Weights of a small image classifier.
Model: 24.7M parameters, 64-pixel images, activation geglu, moe expert_choice, num experts 8, patch size [8, 8], layers 8.
Training: muon at rate 0.025, 14700 steps, batches of 256, held-out accuracy 20%.
Data: trained on crops of objects in photos (Visual Genome), 123503 training examples, 30.5 epochs.
Rows from block 5 of a small image classifier, named by matrix and row number. Rows with one number within an expert belong to one neuron, the router's apart. Each number is 128 + 32 x the weight over its row's rms, rounded and kept within 0 to 255. All counts start at 0. After the name is the row's rms in percent of the matrix's.
Before each expert's rows are labels from the 100 images, of 14848, where the router gives the expert most weight on average: "patch colour" is the nearest of a few named colours to the mean colour under the peak. Only what is clearly more common there than usual is listed. The data: crops of objects in photos (Visual Genome).
# router: router (model.blocks.5.mlp.router.weight, 8x384, trained with AdamW), inputs 128-191
# gate: expert gate (model.blocks.5.mlp.gate, 8x384x384), inputs 128-191
# up: expert up (model.blocks.5.mlp.up, 8x384x384), inputs 128-191
# down: expert down (model.blocks.5.mlp.down, 8x384x384, transposed), outputs 128-191

# expert 3
patch colour: grey
router.3 098 [119 129  69 147 142 124 126 156 128 124 100 237 193 158 143 165  96 138  49  92  96 137 178 206 127 164 152 127 115 140 112 176 120 123  98  85 101 183 167 135  59 150 147 112 128  98 148 138  72 148  71 103 103 155 190  87 142 138 196 159 142 123 135 142]
gate.0 110 [139 193  83  99 143 128 139 108 132 127 163 153 147 118 136 151 121 196 156  48 111 147 128 197 131  89 114  53 175 145 105 160 150  96  81 122 137  94 167  64 164 140 137 157 117 135 130 187 107 176  82 141 128 186 202 127 109 165 100 136 189 109 106  69]
up.0 109 [182 122  80 107 118 164 140 102 125 143 132 166 168 120 156 145 110 124 162  98 150 123  97 160 147  69  79  93 146 140 130 130 158  73 108 118 200 131  83 132 147 140 168 139 123 164 103 168 123 154 103 117 132 195 178 126  94 187  95 132 149 125 156  69]
down.0 104 [108 169  85 116 100 150 120  40 102 171 151 101 161 119  94 115 150 135 124 156 102 131 149  98 149 133 137 163 146  57 142  61 118 161 161  74  86 123  82 189 146 129 156  77 185 129 159  85 168 167 129  95 144 125 154  84 188 124 120 132  69  80 117  63]
gate.1 111 [126 181 130 127 170  76  77 137  92  77 141 160 135 158 101 130 123 111 142 114 155 154 140 144 139 187 134 164 122 144 113 158 110  83 123 104 162  85 148 189  96 123 105 124 166 113 106 142 130 151  78 103 201 103 144 120 145 158 139 160  90 122  86  60]
up.1 107 [ 89 100 137 101 101 155 165 159 166 137  74 130 112 126 180 131 161 118 134 163  78  69 103 157  85 141 153 144 139 121 118  94 155 169 169 145  81 184 125 118 181  76 129 104 109 165 142 127  84 157 170 141  71 174 120 148 123 116 115  95 132 115 110 186]
down.1 106 [104 148  75  83 166 138 100 114 178 109 150 139 160 164  68 135 159 145  92 161 151 125 155 160 111 165 117  77 158 161 136 155 141 114 105  99 119 118 113 117 180 134 113  87 115 105 128 167 136 150 135 133 164 187 151 180 109 145  80 102 169 107 154 151]
gate.2 117 [104 154 129 114 198 133 148  93  58 127 138  92 193 186  83 123 102  61 148 158 129 123 134 152  82 130  85 112  78 140 154 125 178 116 148 153 109 162  56 188 119 127 136  45 126 145  80 172 129 162 146 104 134 138 161 104  77 111 128 135 150 131 121 196]
up.2 117 [100 169 112 132 159 120 162 109  92 149 113  65 167 144  98 119 124  95 144  86  98 101 137 169 113 105 141 106  82 112 189 149 148  92 177 136  86 141  98 192 100  93 147  62 139  94 100 172 141 122 121 108 119 134 151  28  54  52 149 140 132 128 163 165]
down.2 112 [146 116 141  98 132  98 117  71 108 165 157 103 100  71 173 118  98 143 167 133 103  90 178 107  56 172 169 131 101  86 124 152  74 121 108  77 126 109 157 135 158  92 195 136 144 102 111 120 120 116 144 139 135 220 130 123 161 133 107 111 177 146 169  95]
gate.3 048 [192  53  98 115 135 113 127  93 129 101 132 129  85  95 172 137  90 149 170 107 150 137 186 158 128 122 111 125  79 136 107 164 111 100 193 137 191 109 158 175 129 159 101  97 168 149 133  99 173 106 151 106 118 125 201 149  97 113 154  40  93  98 163 146]
up.3 045 [194  69  94 153 125 138 104  56 159 117 126 122 147  90 164  90 111 185 138 118 123 121 176 150 148  94 111 134  95 121 116 155 112 141 157 144 156 111 165 126 205 132 110 111 138 178 143 111 143  90 136 129 140  99 197 179  47 105 178  68  76 107 187 158]
down.3 058 [116 110 111  90 138  84 104 130 124 141 140 139  99 177 192  70 129 130 155 153 137 147  88 105 155 118 166 148  79 181 123 154 120 138  96 113 130 207  85  84 127  84 197 146 158 155 114 122 144 124  92  59 100 152 153  79  94  98  77 140 126  83 135 114]
gate.4 106 [109 123 130 115 139 163  79 122 162  80 104 148 177 149 134 155 127 191 153 134 122  96 150 169 124 104 101 109 141 142 141  93 101 123 188 122 125 106 151 169 128 121 174  68 105 148 165 116 132 159 167  95 170 163 115 144 119 152 176 126  87 164 129  98]
up.4 109 [132 119 155 138  93  69 131 144  87 148  92 104  98 102 125 103 149  30 127 140 170  98 125  85 156 158 166 173 123 147 108 129 135 162  68 150 150 145 121  99 126 132  56 116 165 133  70  93 118 132 103 165  77  92 141 140 152 113  56  78 121 101 113 108]
down.4 111 [ 67  94 117  92 183 155 107  75  86  94 136 177 155 137  95 162 198 158 130 127 161 161 135 126  93  83 167 112 158 136 132 121  67  80 163 107 122 142 174 107 113 149 166  64 184 174 147 170  57 116 124  74 144  85 186 122 140 127 158 121 100 169 134 136]
gate.5 112 [175  93 126  89 126 114 199 103 118 112  97 121 120 110 130 182 107  71  95 150 129 159 179 110 130 186 136 132 165  86 154 113 126  89 133 157 100 182 100 113  76 208  94 106 104  57 102  76 134 126 132 109 147 105 116  97 150 146 103 122  88 188 120 131]
up.5 118 [ 91 170 136 117 170  72  93 153 128 142 112 147  84 129 169 153 131 104 148  73 137 135 147  99 161  74 125  70 107  74 132 159  79 130 176 115 129 138 180 112 151  62 156 156 127 140  98 124 174 193 159 160 102 179 173 186 165 152 100  75 165  57 144 117]
down.5 120 [ 76 130  98  52 131 181 101 100 153 114  97 127  95  83  97 181 165 113  28  97 146  98 158 113 116 183 149  43 187 133  78 138 147 162 143 184 122 125 125 179 110  79 146 100  77 116 104  74 107 127 126 102  92 142 134 145 125 119 121 140  96 169 175 112]
gate.6 014 [115 140  96 105 142 156 116 153 110 134  94  81 146 148 120 130 116 147 113 126 112  71 180 126 116 121 121 138  60 142 167 150 164 128  97  88 107 131 137 148 145 115  84 105 122 171 104 154 107 152  35  97  89 138  78 141 150 137  97  97 125  94  87 189]
up.6 012 [126 108 157 131 132 136  34 164 103 121 116 125 111 135 169  63 142 132 111 116 146  89 211  72 136  89 149 122 143 240 101 115 125 123 177 142  72  91 138  90 131 175  95 113 132 152  87 110  88 119 133 135 112 150 159 119  82  85 118 141  81 142 141 113]
down.6 013 [127 124 125 138  99  61  58  82 132 143 104 152  68  77 128  80 179 124 125  71 108 134 123 156 119 104 149 117 145  81 132 155 116 171 120 143 141 113 109 162 126 137 141 123 110 150 129 141  99 112 179 105 141  83 125  98  91 172  79 158 110 111  79  93]
gate.7 109 [141 111 134 194 144 121 133 136 139 106 139 196 185 104 160 130 106  95  45  32 113 139  86 150 154 115  89  72  58 123  85 134  92  94 139 154  94 133 137 126 102 122 145 118 140 148 169  69  94 139 118 135 178 126 124 158 163  82 118  64 199  89  81 188]
up.7 115 [ 78 126 145 116 202 173 141 171 185  89 110 137 136 169 132 126 105 176 154 134 100 144 172 135 145 140 146 120 121 160 158 182 186 138 147 124 166 114 127 151 158 152 141 144 178 133  89 118 127 152 137 125 150 110  80 110 133 170 123 200  82 149 119  70]
down.7 109 [138  93  65 217  92 152 170 161 116 121 176 114  91 147 152 161 122 126 147 149 148  78 114  72 127 159 111 132 178  90 132 123 109 139 193  70  89  92 122  96  91 122  78 115 174 170 121 108  71 156 110 141 134 107  91 200 142  84 148 155 104  55 108 130]

# expert 4
patch colour: grey
router.4 101 [141 150 172  91  77 112 132 141  90  77 145 109 154 120 163  80 174 140 178  70 133  65 127 143 113  63 158 108 110  82 163 140 189 114 114 120 136  84  94 165 108 161  93 171  87 134 130 128  94  76 180 116 186 225 115 147  93 149 121 124 127 159 176 143]
gate.0 051 [180 162 135 128 140 132 127 182 177 173 165 177 149 149 145 141 117 148 128  85 151  83 216  92 115  99 103 141 119 127 102 129 129 114  89 119 124 163 125 132 170  95 144  59 151  80 160  93  92 121 127 102 114 147 145 165 119 167 123 123 154 127 180 164]
up.0 048 [104  55 139 139 105 139 112  87 129  76  85 103 120 108 130 112 173 121 142 133 120 131  82 144 156 164 176 106  78 144 141 123 136 153 173 132 129  96 158 127  46 144  78 179 126 157  78 128 129 146 128 165 175  88  94 104 157  73 105 149 136 142  91 111]
down.0 059 [ 88 168 138  95  80 159 112 117 160  69  72 167  79 121 138 134  48 101 183 115 172 171 139 145 160 134 128 106 111 150  75 127  84 133 121 140 125 158 124 145  89 116 105 136 123  94 146 116 119  78 160 205 133 157 144 151 129 109 159 105 122 174 175 100]
gate.1 105 [128 131  81 155 137 137 175 147 108 160 134  77  75 144 158 119 120 136 140 120  92 114 119  89 115 175 128  69 123 207 146 107 179 132 137 158 151 119 132 110 111 143 141 157 121 160 104 131 199 103 136  88 123 112 138 151 126  65 104  99 146 243 124 174]
up.1 103 [139 125 166 117 118 150  93 102 141 162 170 151 131  96 172 118 101  58 115 165 170 144 171 126 157  38 154 164 177 110  97 113 105 115 117 116 101 162 166 134 169 131 119  82 190 104 164  83  56 177 115 118 132 127 124 117 136 162 142 118  73  99 135  59]
down.1 114 [114  77 126 145 134 108 148  88  57 131 174 141 170 144 224 110 131 126 152 133 158 140 113 114 139 162 112  90 187 160  79 197 102 161  52 183 153 106 163 104 119  98 111  87 106 109 110 134 113 136  65 186  75 105 148  78  73 182 144 158 128 128 160 141]
gate.2 026 [111 171 177 151 154 130 133 157 106  98 119 153 168 165 154 153 131 135 160 112 206  97 125 147 127 135  78 122  99  73  98  95 145  87  93 125 192 113 121 142 167 114 148 143 175 116 124  96 121 143  82 125 151 123 136 135 138  94 116 171 108 151  84 162]
up.2 023 [169 152 121 134  70 138 139 100 156  75 166 114 128  93 150 116 123 159 136 113 184 176 111 177 137  93 127 117 176  94 101 109 163 122  90 138 170 128  98 150 152 100 114  90 109  76 129 141 108  76 104 192 189 147 110 102 118 102 141 185  66 119 191  88]
down.2 023 [110 142 169 140 171 132 108 111 128 129  78 122  99 116 107  92  99  76 194 182 102 172 127 111  78 162 125 167 156 167 118  73 116  89 135 134 168  73 110  90  93 229 140 156 157 144 112 155 127 130 144 149 140 171  98 153  83 131 151 143 159 166 124 117]
gate.3 112 [ 84 131 177 163 126 119 159 220 112 117 173 126 130 163 167 135 118 112 124  71 128  73  81 125 120 111 127  88  60 144 156  90  39 116 142 144 156 147 154 124 133 120 125 167 113 142 139 142 117  86 162 118 133 167 122 166  96 121  97  98 131 136 201 134]
up.3 116 [ 97 101 205 156 165  98 167 147  71  95 111  91 151 188  86 109 168 124 120 104 141 128 176 122 169 118  87 100 119 120 164 127 198 124 133 152 107 157 146 185 183 174  95 116  86 127 161 152  97 147 194 125 121 123  96 186 105 106 125 166 147  56 156  57]
down.3 115 [ 91  81 173 116 224 114 123 120  56 197 104  83 188 137 104 166 170 137 143 104 161 143 117 183 144 114 163  88 155 187  89 159 135  96 129 112  92 119  85 135 138 155 113 105 134 171 137 102 139 131 126  96 107 103 162 134  78 159 110  74 117  87  61 186]
gate.4 113 [133 155  95 149 164 125 141 138 121 106 176 116 221 117 168 125 156 138  95 125 133  86 111 109 147 115 129 131 130  27 141 176 195 155  95  99 148 100 149 108 139 182 186 119  70 121  89 167 109 139  92 191 133 118 124 115 140 100 171 104  91  26 112 127]
up.4 112 [138 191 109 121 142 146 110 125 104 110 116 136 180 122  85 154 135 170 132 130 107  68  90 112 128 110 101  98 182 108  53 133 145 149  80  91 150 139 182 119 161 189 168 100 110 166 120 195 117 131 177 134 151 169 140  85  92 136 139  98 127  88 108 117]
down.4 111 [105 126 158 157  96 143 181  78 110  88 116 154 112 147  95 133 150 207  88  88 142 131 143 156 134 128 108 111 130  98 108  90 131 109 151 178 100 178 158 127 134  91 151 125 167 137 121  93 110 140 141 112  76 140 154 170 141 184  80 128 139 160  67  95]
gate.5 119 [107 170  91  96  76 130 115 109  79 102 182  96  79 102 146  90 128 117 146 101 123  99  86 105 120 111 145 151 107 201 167 125 145 118 168 137  94 112 130 135 149 103 124 142 101 103 102   5 146 116  44 148 114 140 100 153 169 135 105 166 147 166 152  76]
up.5 115 [145  88  98 170  97 128 143 134 108  94 146  83  89 194 159 128 192  96 159 134  95 117 132 115 126 111 123 124 159 160 141 198  91 112 115 126 112  70  96 149 124 150 125 150 172 105  55  97 152  96 103 131  67 113  99 127 119 124 118 123 129 152  99  73]
down.5 117 [148 144 128 129 113 119  88 107 164 158 158 124 144 141 158 147 137  84  51  68  77 148 145 100 140 101 107 108 122 128  93 104 110  68 126 134 117 132 214 157 120 107 151  94 129 116 105 115 102 127 117  96 127  67 173 153  87 114  71 137 143 134 101 102]
gate.6 116 [129 100 148 163 116  83 171 171 135 109 146 126 134 144 174 183 114  57 120  76 149 141 153 154 128 129 124 145 175  83 132  72 171 165 167 125 135 141 182 114 115 111 161 159 144 152 112 106 121  76 140 121 164 177 133 144 109 122 126  46 114 112 104 119]
up.6 110 [166 124 171 127 108  96 150 142 134 116 117 109 125 182 171 176 116  65 113  93  98 121 157 168 125 123 120 161 157  87  96  61 134 142 157 139 158 170 221  92 113 121 179 171 126 201 142  99  81  95 135 140 134 160 120 144 132 110 103  57  83 157 143  96]
down.6 110 [107 165 124 138 113 164  94  80  74 129 173 170  97 166 125 157 121 130 136 101 110 149 146 124  89 144 107 184 127  58 118 182 159 144  98 132 141 168 140 138 127 140 141  76 128 115 115 197 175 111 122 200 103 105 120 148 114 109 119 156 179 203 155 147]
gate.7 030 [219 145 160 148 141 120 124  77 146  72 164  87 132 177 164 136 156 156 169 114 158 135 108 101 110 137 170 145 209 139 121 106 211 104 105 179  92 185  91  98 163 168  67 123 107 114 172  84 111 153 170 186 120 120  99 156 127 124 163 121 136 103 124 151]
up.7 029 [158 119 193 172 119 177 123 111 101  98 115 113  88 102 140 137 152 163 129 130 152  98  98  99 108  63 173 190 110 154 119  75 196 149 110 110 128  88 122 188 165 169  58  92 134 119 166  92 116 116 138 200 130 127  84 153  85 164 175 122 137 125 160 119]
down.7 034 [105 115 143 151 147 156 122 184 134 107 132 138 129 126 102 171 196 128 178 119  97 126 138 118 127 147  87 142 164 114  79 146 125  97 137 109 173 134  96 152 134 119 136 122 115 107 123 185 120  66  71  86 120 178 131 114 108 185 129 106 124 132  96 128]

# expert 6
patch colour: white
router.6 107 [126 140 162 158 168 136 149 158 146 127 117 161  75 107 136 159  95 137 100 149 114 162 112 112 126 105 106  82 158 174 121  84  96 105  92 134 168  84 111 129 105 101 117 126 102 108 106 124 175 138 145  81  87  78 139 133 137 131  51 102 134 131 114 157]
gate.0 109 [117 150 127 138 129  84  83  85 145 143 196 110  75 161 168  88 138 161 116 123 135 151 138 167 114 139 155 117 109  84 198 105 148 187  80 142 102 102 117 149 147  81  66  88 140 153 141 160 162 110 116 120 143 127 123  96 106 148  90 118  98 107 135 118]
up.0 102 [118 127  79  79  93 151 100 192 137 129  86 159 220 118  82 143 139  97 170 135 145 162 137 102 137 138 132 149 127 164  94 176  72 127 146 129 165 161 132 118 139 155 172 191 129 151 158 153 110 139 128 164  34 112 177 165 120 138 214  94 170 175 127 135]
down.0 114 [127 163 103 126 112 155 132 176 115 155 108 153 133 139  61 114  75  71 162  84 120 114 133 137 146 165 105 156 107  88 121 169 167 140 151 202 133  80 102 106 125 170  63 125 200 128 127 151  78 105 111 134  98 149  89 116 162 126  85 128 115 155 101 126]
gate.1 108 [127 157  86 152 108 148 117 120 182 149 146 125 144 153 166 137 139 107 109 135 148 110 162 135 151 145 118 115 165  98 174 128 101 129  84 128 101 139 136 151 113 129 125 112 155  98 126 142 103 137  78 102 115 127 103  64 109 138 126  98 101 186  82  96]
up.1 110 [117 117 170 142  69 129 159 135 157 146 121 189 104 124 131  82 126 114 107  79 153 128 190  98 164 121 144  88 152 129 158 106 100  98 124 149 115  86  96 163 118 135 111 139  95 127 143  81  99 152 101  77 161  90  88  99 199 148 109  96 161 120 144 158]
down.1 104 [134 130 163 139 130 131 103 122  58 111 138 109 114  93 123 107 131 139 115 149  88 138 103 124 121  98  52 121 137 111 173  83  94  70 125 154  51  82 107  99 114 134 105  79 130 115 135  94 168 111 116 141 118 153 139 157 113 142 174 122 178 140 113 151]
gate.2 115 [169 165 148 171 141  98 138  66  97 125 167 119  99 134  62  83  99 170 138 160 134 138 123 121 127 138 116  87  90  78  77 203 137  96 139 127 132 103 133 128 132 184 165 168 173 178 107 151 146  94  96 168 149 129 139 137  85  70 106 150 128 155 155 100]
up.2 118 [119 149 116 107 146 140 111 175 170  95 131 127 130 152 185 200 169  87 139 164 146  95 126  97 117  85 135 177 118 125 134 147 137 109 126  46  72  90  96  71 114 114  83 117 151  98 173  72 149 192 129 136  86 105  86 150 143 171 129 113 139 131 110  99]
down.2 116 [179 127 149 176 136 150 139  91 110 157 140 115  34 110 154  88  97 144  82 175  86 119 139 126 139 139 100 145  85 104 130 152 143 122  95 168  94 103 143 146 210 153 139 115 127 172 180 225  66 101 121 165 104 126  67 110 105  71 109 187 132 170 175 183]
gate.3 101 [181  84 177 123 125 137 171 151 145  94  55 151 112 157 118 139 189  76  92  97 139 137 141 131  86 136 183  96 117 130 119 131 139 180 143  87 179 203 133 115 126  96 138 142 179 115 176 115 147 143  87  63  91  73  95 168 120 145 101 150 103  78  78 177]
up.3 103 [161  69 138 121 127 138 137 156 157  95  64 160  60 134 115 143 147 147 123 113  80 141 187 111  84 116 151 164  99 138 124 123 130 106 164 126 138 139 151 180 187 182 143  59 170 104 168  90 162 161 113 106 120  77 157 111 149 167 106 191  74  67 118 105]
down.3 102 [118 152 125 101  98  76 127 184  72 135 123  92 140 109 136 161 114 117 105 147  81 133 102 125  65 156 129 120 138 126 132 131 139 113  92  89  56  90 102 104 139 127 106 135  81 138 130 121 175 131 152 107 144 180 134 181 177 108 119  60 148 113 113 103]
gate.4 110 [131 156  88 112 106 140 179 158 101 178 159 121 125 126 135  91  56 145 109 127 159 118 109 234 168 125  76  96  88 174 185 101 145 163 110 134  58 191  99 138 108  78 125  88 139  91 149 127 119 160 154 118 137 119 162 132 115 132 119 166 114 108 108 172]
up.4 113 [123 163  96 142  93 132 127 184 107 151 183  98 109 119 128  98 114 112  97 118 146 112 151 200 157 142  95 107  94 161 145 107 165 151 109 119  61 208  98 152 102  86 136 117 143 101 153 176 127 193 135 146 138 104 129  82 140 140  94  97  89  71 100 144]
down.4 110 [144  74 149  92 105 137 120 135 106 109 114  93  99 162 106 115 174  81 113 195 110 110 149 124  94 131 151 182 137 149 168 101 130 149 144  55 116 186 173 148  74 180  86 112 177 131 145 134 113  71 185 153 147 173 161 168 153 130 137 112 172 130 122 118]
gate.5 105 [125 180  28 125  79 161 126 137 148 145 185  78 157 161 170 156  79 112 125 134 138 113 122 141 125 150 126  93 196 155 164 102 126  87  91  75 138 170 115 132 137 129 125 135 133 152 128 147 148 124  76 166 123 106 201 139 140  96 133 154 146 158 170 147]
up.5 108 [133 186  67 147 120 155 136 126  97 155 126 129 146 176 104 147 133 152  66 134 143 107 156 132 101 155 153 131 183 148 137  95 104  99  78  85 141 150 112 151 135  96  69 164 125 155 116 171 134 117 114 178 122 124 147 117 130 132 136 113 181 157 168 160]
down.5 110 [132 100 156 137 138 126  97 124 130 132 151 134 154 145  85 156 127 155 177 132 151 152  66 135 136  89 151  98 150 160 109 134 130  78 145 140 122  75  90 102 142 132 131 128 148 112 209 181 128 143 148 114 133 148 134 146 129  93 163 153  89 109 118  95]
gate.6 107 [ 81 121 140 108 130 152  86 127 121 168  99 112 159 145 106 178 159 126 109  93 119  89 148 108 159 128 100 141  64 157 117 129 124 105 151 105 129 161  59 141 108  72 105 120 134 162 105 132 145  86  68 192 120 126 137 113 156 106 115 125 140 188 130 118]
up.6 108 [ 88 124 122 135 120 172 100 130 144 124  49 144 161 189  48 101 172 146  77  94 108 115 127 108 128 115 116 139  96 125 141 150 160 142 137 134  95 133 103 200 120  81 119 137 142  95 109 126 174 107  75 191 118 180 153 123 140 146 141 164 114 194 114 126]
down.6 112 [127 103 125  63 113 146  97 140 160 129 182 157  91 151 142  84  93 111 154 221  97 156 119 151 159 126 146 136 123  83 105 134 189  93 119 122 137 124 110 126  70 118 220 107 140 156 195 146 161 132 171 107 142 131 203 141 122 128 143 129 125  99 163 113]
gate.7 110 [117 118 141 148 135 112 122 103  77 173 156 152 127 136 113 134 100 143 147  99 118 162 127 106 126 119 131  72 153 171  87 113 100 151 133 142 165 119 147 110 160 133 128  62 157 116 189 196 128 155  77  89 111  68 176 167 120  98 175  92  62 158 123 131]
up.7 112 [158 114 138 132  97  94  93 132  89 138 113  70  89 108 148 167 137 159 117 142 150 152 173 100 133 115 138 102 134 151 170 167  75 136 175  85 119 170 168 135  95  69 171 119  97  91 142 127  91 139  67 114  77 185  90 114 118 142 164 123  86 101 133 104]
down.7 107 [174 125 168 126  92 115 126  79 173 140 177  87 180 130 151 132  68 114  88 136 147 125 115  90 162  80 147 125 170 106 131 119 123 139 148  47 120  57 108 140 104 154 131 172 116 118  87  99 150 149  89 133 111 157 117 129 165  95  96 137 120  94 169  47]

# expert 0
patch colour: grey
router.0 100 [124 143  80 105 100 132 105 101 144 173 121 183 119  48 124  79 119 170 148 136 108 124 154 128 142 120 118 124 121 122 158  42 178 175  76 203 105 165 133 106  98 107  86 135 154 155 142 164 161 137 119 156 205 149 123  99 147 132 140 165 134 150 132 109]
gate.0 112 [ 62 140 102 144 182 111 150 115  99 138  79 143 188  81 171 136 102 147 109 118 156 124  70 139 148 201 108 137 104 149  30 135 117  86 144 160  66  95 117 103 170 127 110 112 132  80  74 171  94 127  88 198 129 135 190 154 177 175 114 134 124 176 136 151]
up.0 112 [187 163 151 142 104 191  75 155 169 101 126 108  42 137  95  96 142 105 116 149 141 137 199 123 125 100 123 135 101 134 175 100 154 198 110 149 204 161 151 126 122 129 127 175  86 152 150  43 161 152 145 112 132 155  84 116  93 138 136 130  95  98  89  89]
down.0 118 [145 167  89  89 133 161  81 138  96  70  85 131 106 154 216 126  51 109 119 142  68  98 159 164 142 143 169 115 126 121 151 106 152 169 120 122 156  72 121 208 140 139 213 127 164 104 208 137 135 113 141  74 131 193 107 106 109 125 138  95 119  51 112 149]
gate.1 062 [141 115 158  83 140 105 148 163 122 151 102 155 112  80 109 140 126 114 102 102 114 154 136  88 133 159 168 136 104 114 159 142 128 121 147 131 149 209 106 166  82  99 115 163 107 103 121 121 161 131 107  90  99 174 129 166 174 156 123  98  71 123 127 167]
up.1 058 [123 162 137  92 108 112 119 136 139  95  92 100 116 200 116 126  72 131 140 197 144  82 136 162 134 130 129 103 152 159 106  91 110 117 123 142  81  54 172 156 190 144 123  81 132 114 141 143 102 119 140 174 123 113 170 103 128 133 151 118 184 142 176  89]
down.1 066 [129 145 137 136 150 121 172 128 122 116 148 129 176 165 151  88 143 154  91 140 161 142  67 122 109  90 176 165 105 138 111 126  87 137  62 168 162 119 192 132 111 192 145 187 118 135 171 143 144 148  50  83 112 128 101 121 160 130 129 138 112  94 127  81]
gate.2 033 [123 143 145 142 141 103 144 125 132  88 185 133 143 157 126 117 147 142 157 103  76 114 123 129 172 170  88  82 160 112 127 130 109  91 183 139 163 121 141  49 138 117 142  87  91  98 145 145  73 123 160 144 122  32  83 163 132 147 116 138  91 100 104 115]
up.2 031 [170 151 105 127 204 128 162 146 103 159  88 125 103 145 103 161 119 121 112 158 130  97 128 147 136 111 175 173 105 129 132 119 110 157 114 125 104  98 113 204 115 100  71 131 125 167  38 100 146 196 136 131 145 116 162 116 112  95 167 170 160 126  71 145]
down.2 035 [156 116 143 133 134 122  90 121 144 168 118 153 150  93 186 110 136 187 100 116 154  79 159 132 152 114  71 142 107 149 103 155 162 155 138 108 100 174 157 183 130  66 117 170 161 115 110 141 133 175 142 189 113  94 143 122 121 119 123 115 123 131 100 184]
gate.3 105 [121 142 172 105 148 171 166 135 110 167 180 192 159 143 131 124  99 111 115 126  74 145  85 127 102 135 161  99 126  81  78  98 108 103 130 113 137 161 162 165 130 159 133 154 146 134  65 140 133 172 152 135 168 132  86 130 133 115 132 171  95 115  89 113]
up.3 108 [150 159 111 135 162 103 140  94 157 152 173 147 147  89 183 102  40 115  95 221 114 189 112 113 140 170  90 149  75 145 187 200  96  67 102 101  92 147 156 163 160 128  89 142 180 183 109 109 115 155 192 129 136 101 157  77 116 140 134 146 157 132  44 143]
down.3 112 [122 121 181 172 125 197  78 162 112  80 144 167 100  96 108  88 163 125 121 149  85 112 147 106  72 102  88  89 143 125 126 110  82 115 123 122  89 159 119  64 118 100 123 149  85 138 143 120 143  97 200  72 124 166 210  80 126 125 152 131 144 165 135 136]
gate.4 114 [103 134 113 148  96 151 101 102 135 151 155 158 138 162  76 137 152 153 128 106 112 125  68 148 153 113 103 153 100 101 161  90 104  92 115  74 100 145 115 141 168 142 126 124 118 146 141  84 138 117 162  81 139 177 108  66  62 102 127 131 150 188 112 130]
up.4 111 [160 126 112 163 107 149 131 123 129 153 127 170 148 192  97 137 119 117 123 110  98 113  99 123 197 131  57 132 119  95 170 101  98 117 140  91 108 124 136 138 147 151 113 128 101 136 163  95 151  93 172  83 161 170  87  80 101 153 122 184 109 172 118 117]
down.4 118 [174  94 148 116 178 142 115 121 144 109 147  95 160  69 129 186  85 133 178 175 137 116  98 108 109 124 147  94 155 218 137  93 112 173 139 125 156 115 128 181 112 115 155  86 142 131 138 139 181 106 158 134 162 144 158 107 188  99 135 149 109 111 107 174]
gate.5 105 [115 133 160 138 124 144 130 128 108  96  97 104 177  95  99 117 118 143 122 124  78 125 119  81 128 158  83 150 156 133 140 145 123 118 114 177  80 148 103 106 124  81 110 120 152 138 189 152 158 103 168 205 165 106  81 164 143  93  91 128 128 102 143 167]
up.5 104 [110 142 188  88  66  81 133 108 138  95 142 139 155 147  95 157 136 131 107 175 186 117  77 121 100 119 148  78  25 154 115  64 138 105 142 131 118 118 126 139 166  60 108 117 136  77 191 129 125  88  87 146 164 121 128 144 110 197 100 139 150  72 173 141]
down.5 103 [160 143 117 126 143 141 127 118 151 154 143 132 130 118 134  88 182  78  86 140 181 126 118 110 136 156 183 113 130  86 107 109 112  70 146 112 169 178 135 113  45 140 100 124 143 134  57  97 104 106  88 140 109 126 115  87 119 118 103 135 137 188 143 111]
gate.6 109 [100 129 130 146 139 169 103 137 165 155 176 120 156 122 113 159  95 201 107  47 124 102 121 161 114 135  96 161 157 129 114 178 122 111 159 131  98  81 113  83 108 119 167 150 171 163 106  92 111  62 119 154  87  82 153 182 109 122 142 182 214 122 168 159]
up.6 110 [ 92 102 154 127 149 135 111  88 140 116 169 137 138 137 114 149 126 184  72  78 141  73 122 131 115 125 136 147 103 133 116  91 141 133 182 135 111  66 101  65 133  96 163 151 162 129 185 117 163  72 123 171 107 148 137 192 139 134 162 129 209 112 198 121]
down.6 105 [105  53 145 148 138 121 152 176 109  94  79 168 145 221 114  85 152  82 115 121 156 128 159  79 146 114  91 174 179 120 150  59  81  68 137 166 164 103 138 121  67 157 154 175 125 125 117 124 210 134 113 105 137  67 118 151 122 180  97  82  91 177 183 148]
gate.7 116 [134  90  96 120 116 148 161 165 132 139  83 114 106 125  97 144 154 108 117 105 164 181 153 159 112  67 108 155 148 121 154 174 181 141  63 134 129  78  84  97 202 199 141 130 174 123 151 161 115 143 136 116 173 174 150 193 125 130 182 115 148  72 103 118]
up.7 118 [ 86 140 174 141 127 188 122 121 155  85  84 190 109 190  44 123 158 110 119 117 165 118 206 100 137 127 115  86 165 139 106 100 185 151  87 135 107 107 127 213  96 121 100  67  81  83 151 178 101 239 172 139 131 120 124 161 115 115 163 164  83 101  57 144]
down.7 115 [217 125 113 131 163 116  61 137  71 187 105 168 131 125 104 156  55  87 156 107 161 184  97 124 114 136 164 142 154 180 107 102 108  86  99  65 138 157 101 115 159 133  89  86 133 117 123 120 156 160 109  95 143 113 136 123 156 110  81 160 157 154 140 169]